A small segmentation model, trained from scratch.
Model: 3.94M parameters, 48-pixel images, arch unet, activation gelu, widths [64, 128, 192].
Training: cautious_adamw at rate 0.0047, batches of 256, held-out accuracy 78%.
Rows from block 10, named by matrix and row number. Rows with one number belong to one attention dimension. Each number is 500 + 25 x the weight over its row's rms, rounded and kept within 0 to 999. All counts start at 0. Numbers have three digits each. After the name is the row's rms in percent of the matrix's.
# v: attention value (model.decb.0.2.attn.v.weight, 128x128), inputs 0-127
# proj: attention output (model.decb.0.2.attn.proj.weight, 128x128, transposed), outputs 0-127
v.19 076:485515524496504502521475494480486461530484491483462527492484497499504518432479474453493484528491495538548511525510510482513504506527478538487495497572484515509555501475496497545537467497478485551480488498509489488496535495500501537485489507481504520484446554523459494491462504530490536512519524497508524502517443489504486517494488476525502516537504524502455484551516487519452457481477
proj.19 055:502418470514489501503518517517489475505528507485486483498464503503500492529498501446501450513501468495488497481446504493495485484517471489492476473539521485525511550521522473518513517506505504459499493498462479498494476518492504563473489486538498496515520570502555569501476489496510486513456524474530493462506472506501505497480467497524482508427526494448481519496513484489506526520508
v.20 078:497487534478472507518484487499517492494544513505498527485511514495493505434494533487457504468485509488500482476545482490487509476513504473550504541524505500463504550486483433496467526514476494502494496478522448492504520564485508531459453481475494484496492496473461528477457484483498463506516496511476482520520522517517482474499471509540472505497506516540503462496475515409498513511489
proj.20 049:525500512516523518520506533479498501502504515498472495447486516482500508455488502484502489450508521480522510473473507521481496486501522485502532447504484491487536506493509507475465498503517435503490480511508446506508553498492532422485531522530467504521500514482517433472488511491524490496462480505531489422519492500524522517513525508508495511500500496573470509507486576506498490510488
v.21 082:484531463488519529496517520521520472495495514480481487502538511504482509555516481515543496492498521482531488489472496537491474565493472502498510485454458487488464457531528521494518491481472502454518499522521526520493498464526488473492512541463483496534490520461515432516534523486556507478513477469505538493488544513479484479480522519455515500471535467506478495547505498547509500505520
proj.21 057:512477528502519531502505475516513501504504499524514500471526519488484476488521506528513558467521488502477479520513517503509517561474519504506516563480514511458495481485505520472480480512461539512512518510471519489507475535475529437523535516457465500494457456523435427504470478513514478492521457523514492519470471532485488461511491505439477490511516511503516503508490510469506482478489
v.22 075:453494497506499514485516507481452480482484524498548492504523424434484507440493524534461482491518491516460496513558493518503499502513503509487497479502502527519510547518511449520510468483506486511507496480471464502521523522496443535470530518518472501498488465497529528511529505506479465498516500476502531472547463532515513494509524496549522499474498452523493482446525499486494511495506
proj.22 041:518539509494517507504509510492479507509460501518489515528469497498515476509489491497511495515518497505491519551502516492504472497498520533504537478565533501528509515496500455470480554500503467508483507503444440512481494510482457566488489506557536513492505546470594502533535502505525481501493493502512476480478470497516498511464505479493560527469526513480531497469483478493490504504482
v.23 090:501474521520513491497481505491489478496480487490477489514497514490540476510499489514472458519489481525536501511482506490506512514476486545464511516498514516501511494463498526519494469512509561499484503527496498493492510462496521446441477517501476474517504486472530385517443507500452568525528507501549510490497465487505506509530527499516502527533503526531488469530496476508512457499481
proj.23 042:515380494514466490482501493546468496495509501501516486514487488518509492493508514505489537519472488520515474494465517507519475501511486497496459531513531491480502545458506547542527538506513554478512509487512530498466429521496548492497497490453469495507499482506468489529467453490476501503509493496488545531507504510498507542509478504484453496518493473493476524508509521488520484530523
v.24 073:508492475513509508564499500482459474479497508500493569516456509491506466462527496516493523444549484481493489512555499519519516515510459505524473509509521469506482480499487480497460528493480531498482521493461497499506558504514500514498499476490492512523501414510499565515543512493453482512474520484464514486525535512520527533505503500471516514534487474450489515459495487500505500483507
proj.24 054:496570496481489489488479500509492510502486509497517543533482485517527492553490482513495505505486513514489459543511497512500528485515465509507480515523475503511469493468481467504525529499505507501492499488505538494469483461499469638477466504487532494483533505498514551529510490483509534464549505481438534506505545491491481512490520496485479489513499485482490492509474469472490498494500
v.25 080:455496487483491512501489496497545494515493476486504499495512514463491521529489514457523527435451492488509491477517489490490532475454471483487501542504502500470511505502520412502443547506516478531499488489520417498507499538478492523490459512476546509504500502470481505489491478483497460504475486512486490520480508497487474454493507520508493466483524491554457467508480506462488489485472
proj.25 057:515452523519523523506507508497537500508529522496480493430460493487482505441486517498495425459504516493522542465503503492491500515497513484502514491494510511474513518486511524481480485513508462490502483500527474509513554510517552424512535511500470524517492468476497469463478528491513502495465480500521451472538486514524519489521543518483485499490495496549498520509507574505477481500484
v.26 097:483474511487487520502478494501578487495517477526465511500479534529484510448509514480506476491458505526528434502509503500510482509526493517488452518524488514493514493487490502492480484512496381487456496512478511501494513542510499515479494506456521536487495460535455531487490501500484515518480507487482472507470463481470498511481526496521510503524518542463537484505497495466452512496512
proj.26 043:539383523480471508488479519531535519483518499493506526457451496505489510539500510500486569527501495511505475515440498518496481481511475479515473511527482482483520539448505488526504499485490517480525494504506484510503465500484541501482525492469483465507491501529502451496466510472492480503486475506449502492492462509481498506509533518476440504504493465537487504480492532476508489507509
v.27 083:502499527515494487471493498499488551512502488492546548500491488481502486526507529532520418518463446523538497507452516498514502510504526507477504472513471488503485501510512562515526530488495486504549503523489505501508449446517507465521513498544532492490485528532500474510471521510521551502537512478502506424507506475504514535512459493496476497502504519446507466493509483534497507469507
proj.27 062:494494481496476490502494485516478509496473468479517541534539508521504497547507500498494592607483491519488455511494512532517489504506486501500474532506491499506483513469510505513552497497495541492500514502500520490469407539484488558459495492477497477508494508511447539515485481498480489513520501508449511524511484500494498509490465508513484498520492499464483506488505478517518488523521
v.28 087:500488494507508489503529495490520517481481547541537440532497503463491477451505508506518501544505505474494482495482490503492537513501524483497504490541537468472469506484490454508514480554504526510521507512487475501524531537494464470485512478524516501505469445507549499511503503485480430507459510482534512514545439517532510489506550505517506499545477442510490492464495517506464499489491
proj.28 037:496528546502494505493504476479482506486496511465485559494475499513497500518500476508492507517497553504497491505556514462489516502494519534494510498464496531477488498496484467482504455501508499504523495490474502501539553439497454548490454506503520519485540527483527601507551465520498531508544479478452548514516489491468496506491504507451494497515500497536511482505494496523477477520514
v.29 070:499496478511498520482530508505501474501465520519558467548488472487533513488495488517514482520464492504487545524480511523488489524495496514451518480494534523531508491549512525526568437509479474517525501509512497512538459435496519462545503487515488510478523519508528475508552525521492455505455499492461523495512483520510509504490491488470491515552504460458499497495530504534508524531499
proj.29 044:463497466512510499512495490496534479501497497464514514560529516488474481503510505501503506559507488509456514526502495480511513518486518526502478527467517497501489530546507444455506478501461555481496501540469505506520455506492430587523471493515511486495494515497518554512537489534492489510519488525514544523468491543453492486485482512477529534526502527476495486471492482488519499494499
v.30 072:503534462522490506480488495507539502491482478455533523496550510470500495602498544494513569454473515504516491510475495480494519440496470485526494532523559506507494483487496489468463562534508511503527506478521479502532541504500503473494486478460491523516474502502494484490524508494474489482498472519471503509478477476490508510474518526529502501525492505509517499509497441466499536521489
proj.30 056:537490520514468512474504490515515503517486483475524498465530474500518514551500514506499488468492504519519482505488509513510510506484494504511479534512529501467480533452500562547514477521492520527535510489506569492480508486495516457546557516457485522504481467524461463513472491497474544518504499501511513493530499506561504488540477505452501460570461463523502516517496496497518470519490
v.31 095:501487497509462492513512503496520497514498526544426459514484464494485473441522496523474454518507464477522482506479493509505508520502506512484487478497492519505488570477521534504491446535474460527479512538461493502505503513495516468468516485520470541510489477506525495528488512498468530520478531510525532458492424507518519510517535487545544519513500481482514478482480505487494537468501
proj.31 059:500513476502473491495478488509477511505503486522517516557531492515526456531508489489494516581481513506499467536517506498502501485506528533491494505488482503496479515488479441504532478488506493513502498498475514487502454475493451564472450496494510500490542505494475565528518488501501522485548500473430536541490541483471491530510493500483462510488484492437500492506480450475497486502522
v.32 110:495503522515508564492555481480502527505476576484494474496501505495501502517521511503504542500490501497494491495491512534495496504482477509516500497490487490504492532529508472459510444490508496511519496503504491488490509484425503506514508496512492512509502504488508456460475376530504465472528497494508493497505483506588456491511503494521496493492494501524515495497523537518509505489563
proj.32 141:530527504505464470473475526484462487475441448506503501498519464501488530507505515531488487490472512486492467503534467461484507474494484505507487535506462500499491474473506512526514455475498526530509485506496536513515535545525535491508502502485493516507504474521468489491487547490484505530543526497476555518520548461486551540519513524495516495496487472525511515546510443568510486534489
v.33 085:511528519502481546493539482496536480466504560528463474524511495490488499522505498502517541519491490515505478504486516536509499517510466495500504496537487528494481547493497494460508440522500562492491498515460502484483503513449472466505482489516516508514512501501496439474507411528525484483515495509501517501475488504570451498504503480483508501481493483528500494467520507560506507498556
proj.33 098:530518479504474469475487524491456491476444474484499504485520467499496515513504508529490481478488504491502500507501476482486518448492491506521475525548481503504486463469508492545522485472505532520499491495513539517508533571540551513539500507508490523500496483524484483495480525502498497526527525471462553537519519465484540540511497519487540481488475490547505510501510425563497473517493
v.34 084:481522472486535511482507497507509485498490468471472488535502475493517485501512513470560521450464529505509483505505503490504463484523488487518462522480474510475554475528516596524506494472487513465501503535486540495492529458496487503528478517458494510525468507505522516493465510508568478493544501451466523472480476516502489443516530501485514509510520469522507497503490494538495473527484
proj.34 045:468522494503497503487483498492453498506504522481490511469502499497496484520469502496514486465488491507512545499488492487499492489517482508477525429448512507470520577498512451443514486501487496494463494492532453485465509553491500560459486492508519518508516519482530508485470497528507538483482503469529539528503513510517504523525513487523539488582477516543463512525493531509472480494484
v.35 224:505496500560501528499433446417513504499494459500495503502502504500504503490575501500499509502498497472498497536509535487459497466501494493498501504504502498469490497499500489502488500504504499502499439498494498433499494510563495494505500497492500500500501500500496494526498547572499491496502438502493496504506500541490583545508498523502499501498502503502498499501434540490500499502559
proj.35 282:516497533443504471500492514491502489527522511505543507498501500495547497513480504513486480485501470477440488549518501468479517537502490509513510505488494504459515496499511485472496463497430492520487476582485494493475493500434513501493496502510533501509499507509500514545497461535498505478519501509501531495468513477490474482428443519487497589490522492512504500507457495497538513498489
v.36 074:489489449520499485509511517486463514463507495492506476478501466538521493557503453469516541533539495493509513498506501512499504550534487479490490432509518487535502547475473458480461534547513519531487496475559497507499533495471489468441499463479514506511482521537508490515546480478520506548527524502512492514496475509471521534483527504505474498528463509509514531471492512527515528496507
proj.36 048:499438514511491531488502500490495494486512462466494443500485479508479515493514505489488506536474500482491466482552491505486497524490515472482516547453506491513463532496484511542499504494482473533520498539556553492516506500492497417528486477458510495474542479484487512481527530474472529501536482504526484558511504505478516512511489499518479514495502461436505500494504455448482493487513
v.37 080:506505485504522499505499514497471531506544486497567451565521477488501495551509474484502492468489465503518536518504493506504457502468481546518475475449485468512505473525486459483499546522486489526501506489527503510514454481505482445481517498505519481506472450464497524519491466485505509474560502464523529481499478479499523527536523499471495537473506460505467521527477496522526469498500
proj.37 049:484552470497517500518501502473519477500474487465497492527499510494507503512493496481505497488492512519534498509532500491517528497488505502490515493433519515499502435513493479528482506504506508523512518525521553497483524514468463443521481507437540521493524454485431493506546505518498463503530501497536476520566535510497509526526497474493505515406499507493515489540492461506490503483504
v.38 071:446507482502494485506465507485486518537516492549493477469464481482519511510483506467476538484514464486519484521506488498504478499494482485485502486474543507475491503528484438464458503482482470485510514496505512484508521523485562547470486521514528516520487510468504420500527493496499510498492501528520542530512507465523524548474453510556466506469462539518547497484493500459516481507488
proj.38 044:458477497489506518519508494491511527492502520511499476498430495497516502432518499508524518492478522500502494516466508496512470482502494502500500464561470511537519497512514575491416512493500482505491505489488473506509456458494542458414487492527488487519521527512552474522523499512546501519497503497526501534465460493506505534476499490502485516522513549514490490518491523510520500497512
v.39 103:508506522502517555492543475486513485496478556491506471504521488494491487516516490516524525494495502502491498504493516528502487523499478506500486496537494500481520508499500453481496455495507545499519494504511496489491507493430476479523476498493500516502468485497489442463490373532528461479528494498512509487475488514564449475496524480487494501490495473525481500501515537549504504511552
proj.39 125:520512493512456467466474528487462479474445454504500510503530460504483526507510517530489483473469506485495481500522467463486502468495482503512486526515467498497497469466510497525528458475503540525501491501497531514504539565532547512524503500507498504504502494521481493489473543497482494529532520485467556516519535466489558550516502522494526488496484481536503517525514445552509480537492
v.40 086:519517480498493512503499511506552513484530522488522491521501529499530487405491483511535463500486465508508515508461510498501514476521498508494492530490517526472510483489511548513545476505499543506489493466540485499512444478505451445465519488535443487498505508490499517487463513516493490503453496497498501442495459514540491475520487497490522477470455540527536503484492469500525455524491
proj.40 048:486540498478488485499512486508491514492503525485498516442513506507519493527486504520512428477523505491495475497461514492492524488502516513521489481502492491501502450484522424449521441496514489469477501492455478498515480470506476508471491488529484560514489516494485558513502489493518544496491518495437536489461502430500483497498497503447488475429483507507482515499489462490493488500512
v.41 088:546446544497479511542503498496528479484518513531511513474473504496497503432495478480467447526484502506501470496534503505503492528522445536468493495544493459493523512487535499498501485525453412490498490495458489512513451501493498539505446457479497516510492519514495528489482500507444494505476499502471483511488462511514495486527449493510492534460514490503504490522490486518476474512499
proj.41 038:515480500495488505465506497512455473510479532482473459477480476501529472503500477464469496475496526513476455500509520504503509526501491504501505520587504507505494495473500519548518475515472495511488506491470508483473460554511487498512476512468513501506518464500501491521509505531482479487514462470475584495530532488535523545539526505486496496486445494537506493432475561510508494506489
v.42 089:503504508497504499488512494506564458474525497486451482493492450508481494472504476509525474565498547509474475500472490498498524520548485512505504516586468510492497491474498566485533466498459496522497491523479494500488514477504453511506483490511487513496512545532514481473466498502516505472509510511485491532455471504501476478500495497476538495511532518473494484523488496596482504483510
proj.42 039:495487491515503519467482514489495501499535486454500466424475464505494512494490508498461475481482490490490480533454501527492514509515498484481544499566500477465493491445517495498506488518479498513496488487490508504487510563502560551480495472492464512500495490517534483494474494492464511516480478498525576507478509503477537497521523523501486480512467450553486517452509540506504464492471
v.43 087:549514494515474505527496505507537528545479527482451484513497504508485491374500507507512423494544513519513560489456518493493529523523533476470497505532483490507492437521500519489581476511476503499496487508469503498519515495511504489472484486471504520539511495493502498494489507508491554501497493488487518505493494489518456477500511500475527505488507525509522507494517504525490496496505
proj.43 045:528508475504465485492499485530478521486506508487520537489476497499503491475511508497493497463530479498483530496533501505495511499487492512531479542590432485488483463464507425500532503496491490524496498486521512495512482527493567499548515503492480499503480525541475486522467499494479477505499522497467532503489549490481490445510494514484504471447442448474510504524511464523495503489523