From a checkpoint of a small segmentation model.
Training: cautious_adamw at rate 0.0047, 16500 steps, batches of 256, held-out accuracy 78%.
Rows from block 3 of a small segmentation model, named by matrix and row number. Rows with one number belong to one channel. Each number is 500 + 25 x the weight over its row's rms, rounded and kept within 0 to 999. All counts start at 0. Numbers have three digits each.
After each channel's rows are labels from the 100 images, of 14848, where the channel reaches its highest value: "strongest on" is what is common among them. Only what is clearly more common there than usual is listed. The data: Sentinel-2 satellite tiles (TerraMesh).
# convs0: first 3x3 conv (model.enc.1.1.convs.0.weight, 128x128x3x3, standardized in use, each kernel summed), inputs 0-127
# convs1: second 3x3 conv (model.enc.1.1.convs.1.weight, 128x128x3x3, standardized in use, transposed, each kernel summed), outputs 0-127

convs0.104:512470496492477504486505505521526477519524481529529478493471540481525497466528536502532489490502487540525507519520499527530536522496531536504482487491503494480540579522497514478512487489504484497496547478526501513511484539543512501526420495505454483536461500470480468439484532486519423477504483471478492480478491487480515510488456513542481489494484504509468506512515508517507496496527
convs1.104:455478530534521500521443506529489478517505522476498520519504562555521534515550491482508473522563518538476515509514501558533525517508480537510478557514538512507489518485497500533522477513524550513501497510501505533515497491496524499540538513500487481491503484507508452518519514526479501495457480495518479499502502476439508481531493494485527485481482503503496527516470561531496485516479
strongest on: main land cover: rangeland

convs0.94:524503483511479478519482498489414505481468466473524507474501436499488475488511472508479494480486511504471514478500473495515487511492507494477505468471508482481525445448471479500504513514510485518487494523495500465505498491499517531466512523482485483497535554511505538547538510510447519514477498520526474489539508513500459464452533501525520443491491464480497495487521478427493490471478
convs1.94:491559507527514535465520496491507575476518495473480493497564504531486543449479510511515486520512502473508506511464500496475475498474521485485498505488499493478440442506484475498469473474496484500475462506485539511469496514505483491505477493530498470511484499507527544484494487499485518511551472459523495477518489520500505475494452516532506517491493578500536474479477534490511455501529
strongest on: main land cover: water

convs0.84:499517488493492495524475509474461504524488491477527521486486460493498490517512499518480495485487479479457510502496476473513486481481468482481492454471502513473523436455453486500493529511510476501478519497513500461478450481455510513487508508477527497511518547518490536517542502504459523525486502516524486490551506525508483523450535491534522446500481465441495484505522477418486467474508
convs1.84:491535479534532539444514485487513534445497509488466500475512499511488488445484547507463484487511509461491464482462518492455456488480520499467486489478481477503473488508484467515462480482492441499488475509493517498485484503497496546441485488492491474487493525517489526535507490505524488518518448491469520493468474522531491475496472512526465499516500569503522474466479543481492468517512
strongest on: bare ground; main land cover: bare ground; main land cover: water

convs0.70:487498517518493467488459465528544427463513508483505517500472531486512489451491485475524521474552467503464526484510480517496465532519482522496520542473491554500477496525510490492498484554505504533425517504499482488507493557511546503546508531498474501495484469528509462481476512459479511468508503473500504484499493486484465456497502488521504503526528504515504528538522521527504526512511
convs1.70:536481519521511508527516515542495506509486444464555521497484504481498508473489461502494482527517481518540504504543457493500520486516485527542470496540522526574523464474491474495526478461505537505502470548491530499515461471505543500486486481526550506499512524486531513526479506524519450530494433531522493525494497475488516498490508463459495520495510518505495498527506516506518487517540
strongest on: bare ground

convs0.23:482557500501499525498498509538473526461488508484511503478526466520523493520508465479509489511519544517539474522514472497538515517540446515505517538521504468524542504533495504489508509477509532510541498493509484507527488492460470463478498485497525533534491485483540502508512520499495503528457530508528501486508505484490438526500486434516476496495499456526477475478495502402503480522493
convs1.23:481519492542501491483531484501514471483481461546537504478510524497512525504546528504499499519538497500527502543497485515538472469491461488491473497497502513530506524467534547529486509521479500492531541487497495473520482491508528489504542550479484484442455449503504496538498497427476472485497532492514474534486508503480505511482502499486550497492543493488528511523481472520576529500492
strongest on: crops

convs0.35:524481530524488508501472502468468497511479520538506513517541499500463485512487560514477512500489478482492528526511445508485468514533519493513515545546559547542533496504545550476474486482522526499507481522496520506510520519516505505522478534483523495477509529516555530505502535486496473506496531523520502487475516488467539513501545484478498526503493514549485477555457530511462499533507
convs1.35:498498517500495481452501480482540466503517500514508459476474524442480478465484507451500503465493494488481504481503492520484534514480506505482503517485480523504549483506480486521521518502499562500496507502473500536484443467423476477509486489489473495467512517481464498515499503456472522459445484449506527487519436467526467500481458524500501455484462479502507505514502496483511504490537
strongest on: clouds

convs0.5:521466508503488492509483505524500478532531457529515464487485498480488481465515508498489505485497501490472512545474500526513506487512522548490487468507459490489530473458473515478490492464480453501528489505498487514488505496505483469504519485480465474493507542494483507507491520462474538495479458459479474507459493482470533505510485491501603470447469462501470524450556477490506502459495
convs1.5:534493516517499535469502534578497525517526498529509513494512521519508537485457498482535524530509482481539485513487516527479477480484465544522517504493497475508509446526503474512517542502445540495528505529521510521522500480504488501502514522511503453508496543504513520475479498483523499486483435487553519507563473507528531499534508517525500505474505480476488534551542487488522512516526
strongest on: water; main land cover: water

convs0.65:495499533503496542485462486503537438484483530515482512516513495474502525497500528467536513476506474485471504522515473512517477482485495505515473548481485527519474491570500474485478457511504484537508462529498498503475519493481553488501524495511479480512507489549528481451507512504460474524522506449505492496478513502477450529515492472491507486521529528525572534527539506472492541487533
convs1.65:562493534543518491530511472490486473514490484485517533510469475507558493531482489509500516507502480475516507480521484502506496456476489520511515492547524482544544441466500496541499491458507507502522483559537550481504483494509500505493528503498528480505510545508521517547491507527558507505487449537497500507519518469503538492508513492502516489500518520521537510503528512509520509573542
strongest on: clouds; main land cover: water

convs0.7:509464509503492492508482500524497477528531459524502449483480488476492474467518511485488501472493492492473515550469488523515502489511514547479488470503467493489534470467462516479487506460474466493523493504497479514481504491488475468498522486486458470492510545498477506509493528469473536496485466462477476504466496478470532509510498493507595469460472461505462525451557487492498507452498
convs1.7:509501496528495530462499516546511518513526474508506506494523537515502532486469496451533508543526479457513476530472521528492474463479484538512498505477486475486504460491504483503503534475446539488510485521517504516525482504493467490521508538519500427510464529512511509486468508488497494482489426465551504509542454484518517477514489523526475494450500491458497508555527496496516490509515
strongest on: water; main land cover: water

convs0.118:534498556487450492473501518495494508485521502461506495499512494468495482520516473500492492520507492483522499467509528493505516521523527530487450503486507534454525496485514471505502470504485469521439474488481487520469495514518499481512538548486459471451467494454491466478446484486490571459506494516521494531460489501487513470496501523491555458504515483483476529472496523509497536461537
convs1.118:519542478473460460509491472469505483521517508514476460512477466459489507486483495491495505483474517469450521482437516459502501465485509511496498490492513541499470498469513531460486504486500512486524481449451495525512495533484500491531490495467493438487484489500479462480502530486495530482524474518509494470498542495516512471514510518515459538453472533514503495539448469523461464515467
strongest on: main land cover: water

convs0.71:483497537494487501492468458501528424491531556479504502500502516478511492494508494462525514495534469485470543498506473512514497521502476494531495546473509565503461492557512491459491478531495488524459500504490496507492507524493556499531505526498478471486504484534533467449473518463480497505514532463512505479494496525504478451509503475509500498503540515535541541535519511490517527532521
convs1.71:557484525525515495510519489503495496510492458459518529506459499509525476507498464536482496510495458483509512503549446512510507482498495534516493502553522488567528439465518502510509478473524520482513473548514549475516445494504532474494504478507527494509510531486517494544487504515529472509485436525488486532488508459485521506496503473461507480506522522506523495485522510514505490554535
strongest on: bare ground

convs0.111:498515513518480511507503483498455517456507524532519511518506443476473510481478547488517517526451515487506498521500487521481511504518519509477527494537507409512528504472492486482491518517503472491513508530488512507502495524491482536510532516521477473510489564506543523485474514488512494505464496462523476466502467453532491487453486510506529500480488463469442503464495446489495504459550
convs1.111:521498506500493530497512533499529534507525499530554514490559494529510517472477476465536487548475526504502521499504546485483546510517506514506508515478515505446509521551506493468505466509509490540495499505525455520517527506525498449535459489533492497539547502475553541480497524513497495523516500484550520501505531514516488510498517520486521481517498525448557516510513500453515523479534
strongest on: main land cover: rangeland

convs0.4:539496510523548501491517531487469479518485480522465512512467523508491508515510523515503495476538488490516522525515494544493497497511491506530486507550524526549546517539540575505472526473541473486505490485522524494520474477472502505472492460474487512508501526523505497475505517468493489509500498496494500527503522515473512521535512490511468523545534531512521544494393482526524512529493
convs1.4:568512550482476478509514497498511524535545523494515480511524492509542507506468496529536537482484512523513514463522528491500510518504505521517558495470486449488561482531486448479515546543491516492493472476529485505508497470492479507507492514493512500542521519485485493498488518528517503517461501479481494470516494520519538497514482561518518465496471506493499498541521518513464497418515
strongest on: snow or ice; main land cover: snow or ice

convs0.107:513478495495527477523530526494477500505482486518548489487497459512529502503455515531516491499486498480518508506488482458515541537510494482478500489511499507479493472497486528547498496501481483476445488469507492558490503483495459517444532459487491492500500504492501522538464472498462541518518492537530505469534488507531530514466508484538498527532456469432429470514505490473491463491476
convs1.107:534521526476475494488516497485551509483475484496519498480523511511519535454477457542494490509506527504556470504486544460456496521525527486515493509472484496458512543500498473461520492511464482523539518500515523489497481502496485513499485485477485483525483509438508464446466505483516469455520513454524500508496471522544471501492479513512455541522483524555537514464512504477514515527501
strongest on: main land cover: water

convs0.75:492502534516519466519434494496538418480530522471494520507480516480518489521509488471544508496525476523468494488510481509517455527542474523496494534509509521519474521549513522484506503577479491523479491512501491510466523515509549477504496497481463494507492481546539496476472518484490492480519516472527488504469503493476431465496521468529503470531532478486529517518527488500491501524499
convs1.75:539483509505487463552499467498479481514470486447527505519444496488510505526504443530491497496512442496519491487527482506507499471513491510502488500570495506536519458478518506515519476460497522480542463538507535471505472477508523503492498491536521501497518522496499519522487474536526450522490435543489469524482508469498529482495516479467490521512497524525534479524510513524504493560499
strongest on: clouds

convs0.34:526511492493481516501495501528522506498537494534506520484502482490542522466496500524548518529509455501512518449495493473534488499486523475482479542481518517498514501523501512435520515473496538463490522471546520505506481525475486531487472501482517497498475543505529511482511508506499448516472536517575538507514524550509478516492512523574470522531494460453487530486513488472477481486492
convs1.34:479524482505534523531464509496445474503512477462525481465472501491522474523518500512433507476524517519476493464519520507501503533493500480476485499481506485508506489525472500501479498522472481465471529547516453483497473432495575478486494501518445514525523481510452478540506493548516486514544520481466490523463521498482513494492514456488494513497521537485490514484479520528518482524529
strongest on: main land cover: bare ground

convs0.93:491455507501514505481497538472493509532504506484490517507514521509494510513502492517525496501499498498502548523529489517514529486528505506500505549552507581534546504544511507483545493466508530504548505476504546490531506494499517522507472492514473531456497541542536498472477515484499461493505507511543543519492480507496512520511471498506462528520485542568468521485452497542497517540520
convs1.93:500526550495456485522498491519515488539532505521517480540499484498485512544485519564488563486510471506515476469459474502471486494479515489464543509499485492497502476484498505452487562512476489490498521496456455519547496483505522550507480522473501493455477518519481491478472530469496468471474489490506462483472492481494494475445496532537496511474487499488493485521501499491457454471483
strongest on: snow or ice; main land cover: snow or ice

convs0.39:511481502502503510470498492499511501509505510532536462520470490463501497527444473517504548459441506535510483480471533544511495482507448517535548492487494449478500485516486433476481472469530513521554505529508506480520507491533496490503491444518555522469544507484507524478539542511532496534472487496483501520510481526484512460507465509471489512483513513498517493494507499474515527520515
convs1.39:481492511503529506528486527559513523478494517487479490509512511525496488480491474488502501501491520537491462518476496514522479514506468493499502510518508471498482523538487459543537515488490496547474520484460504469458555512521490477461508531526496541477520525519504497514534458468469534502496514516534527530515509526478462538511502452495480485484566472495463543498494474458549544533516
strongest on: bare ground; snow or ice

convs0.18:496465505484457473464446487499446500498533526467504470487503503488480469523492501513474518453494518538503503483503514478546537549528480497493480513494500499507462497492484502507481519453478539536540491497490487510509468502502495487508511530492523524485509452477485501497531522506555512507485523525491521475518533499542494446530525560512497532490490523562518492496479514552484519527454
convs1.18:450479523506534507470547483486487524477462481496496511468506462498465475519513491492493491481505485530541500504505460511522507554527528505495516500501532475517528541478496543511465471464551522520440492479470503516478491512464497486501544481486521520496511456535512509502532482498491542513516508497498509525497498461461489538475481478484542466524507476443468513469509503462525499451494
strongest on: snow or ice; main land cover: snow or ice

convs0.46:490501506485512537486504546497495522461477464497496492505484509490483489528504558488507528498464538488474506504421526495550547490466515468502471482477490486504502507492476467495481564508498509495542503448518515485511529509474488519492494487473479477493491474456492462469475485487453491529516531524551524502503521493521508536529476493538495498530457506547532518519526490489486489507552
convs1.46:489479462481536513497446480497516469519492508484439479492474509484492467491489524472450452466433525487467517482476541469480500480484499471490476528522467473523478502524519473504484503495533496519461482464505488491482501461451491518424502478511497510525497515499478518545510472528536516566487490509472502497497474483511503511516494501529509537498497480523488475471520500515478493547510
strongest on: crops; main land cover: crops

convs0.56:475483522532491483494517488493491508503477507522453483508517482537453495478483488464450518523485546515492526497491482489490451507506495469477506467482482516495447485520502477528536535489486511517461488516452456520504526495498513516524522496490486553407493476470491504564488532498489524495475512511509499502467512502470503482510512519456527457506476476486506505459518488510488502482434
convs1.56:483493464490447505487522506510477515542505517509471516460507519481481498522532520491511443486512483463565498532506487481540495517508550480513473487463505521534467465503475505476511474510471495478525521476487533479495492502487520500517502453529528494480491521471531512473489507499532459524511524462486530519521541549513515514478505505504463557518486517493509513474477471544457523495440
strongest on: main land cover: water

convs0.3:522463508503490493511484504525500479531531455532515461487486498481489485468518511500489504488499499492474511544475498527511506489516522547493486469507459490490527478456474518481487491461479457499530490506501489520488505498505481468502519485478466476495507542493482507511491522464479543497480457457481472508459492481471531503514484492502606470451471463502474527452552477493507503458492
convs1.3:538488520514510531480501534583488521515525509531510510497509513519513538489460497493535527525507480490541492506492512527478481488487461541520520502497493472514513436543505474520522546513448538498534508532526509523515504472508495507495512515506498464509503542499511521476484494479529494486484446496548525508557481511536537504539516507526507512490510478491487538547546490486525521515531
strongest on: water; main land cover: water

convs0.24:515492437461487481477459510515509504487536509476432516452510508513524469438508513538490492488467509473508551519536526472523516561534515474501465519484500538490475496474484522514499510476480543508493527502513480517482479511498521502509506485506544518518504497500490509528536519505540499530503509503458522476520508525520504487501527547507497518506484530528536492488473525549434486498483
convs1.24:497472484478532486510507486459531487441454467498520508478483502514497485483512527449454486478514493507459489506517477495484506511491491465477518504524493515487522541498491515517506491469535533498458475519513475514488475504439513505509519487504482529504522451517467490538538477508474545491505516493474530540466462450495503506482504483460540515522531440442481484487486499477495508466541
strongest on: clouds

convs0.31:522485514516449509487492461503555487464493480527508512533500536511503539494537521462544487518509496486512491476512551491488492542495514511519487503466466476510460449507528508488482484492529516502505513514482526536513480493485527506523509482503471470516488482515502519500500514535540490527532528449518490527486519480464414549498492499485510506489496512512536493469515560523472490491561
convs1.31:546499532517532502498511488482533459502534495496513515561511515534509509522530539512494498514503486490473486479534487512512518464444491543500508504480480488486511435461458505512504472468489537473488506549516542505495520515456490488517553462529506538504546533510496505546551491537513534498524503517477513511498506496501478445530528483514519496504497466472518518469512541512483510508494
strongest on: main land cover: water

convs0.33:500487472478438518502468486502503507539517514503515482495498479480545508510494519540520555490465479493509539482476483472546522498491470498502511505454537514504471473519416507506494509484511556508493533472567497506496494514476498506491505482494553501508476502500502531502531538518501468510482475519533553517529496559492524464494488534551506480511499483485502516503503520450483485503495
convs1.33:492479500510553502461473501501514518460520507463502483468479490522527479473461525473471506477464541519472451474510518486501513503505503464499520504473490500526523526545498484536506483503507521524495520508494538512478487485492570508428523497471448523488490487480476493546520468518495494480518502491516534530463518498520479486516510449524499487513552502505478515466498531462527502549536
strongest on: clouds

convs0.9:505485531526491515496486524542521512499469501462541552498495527516506495532525514475518451505548526515491523515509507505514493516431541502489476548510488521486440495482532508490523442511494501514516470493477506485502524499481531467512513539507469513489476475535508503498502479515528445517505476493543496482482520477483464483515483512510456487456498528484513460466491557496482475515446
convs1.9:498486484521494517482482547516472500478466486535457507502471467481476484522484514501516523482501516539500486552489500508473505518504453520462550462480487514497485521519537480465500508505528480547516483501534494494469529470481462471488467531474497529531500532490492519473502499494504473473451534505491475462511469459521520539475475516542473456510469476498524456472495466521462510495455
strongest on: snow or ice; main land cover: snow or ice

convs0.12:519464508503490491510482503523498478529530454527511459486485494480490480461515509496491504484496498493472512545471496525512505489513518548487486471507461492489531471458471516478488497463478459499527491506499484516485504496500480468500520485481465475494509543496482507508491523465474539497481460457477474506462495482469532505510490492504602470450470461503470526452555482491505505457495
convs1.12:525495509520493533461502528567503525517527490523510510492518529520505539484459495472534519538517480470528480521480518526483476470481469543520510503486495476499505451509499477508512539491443544491518496525517508520525496491499477495510512528517501442505484540508514516478473503485511500484485428476555515508560463503524524492526499521526487499462501483466491526555538488491521500514523
strongest on: water; main land cover: water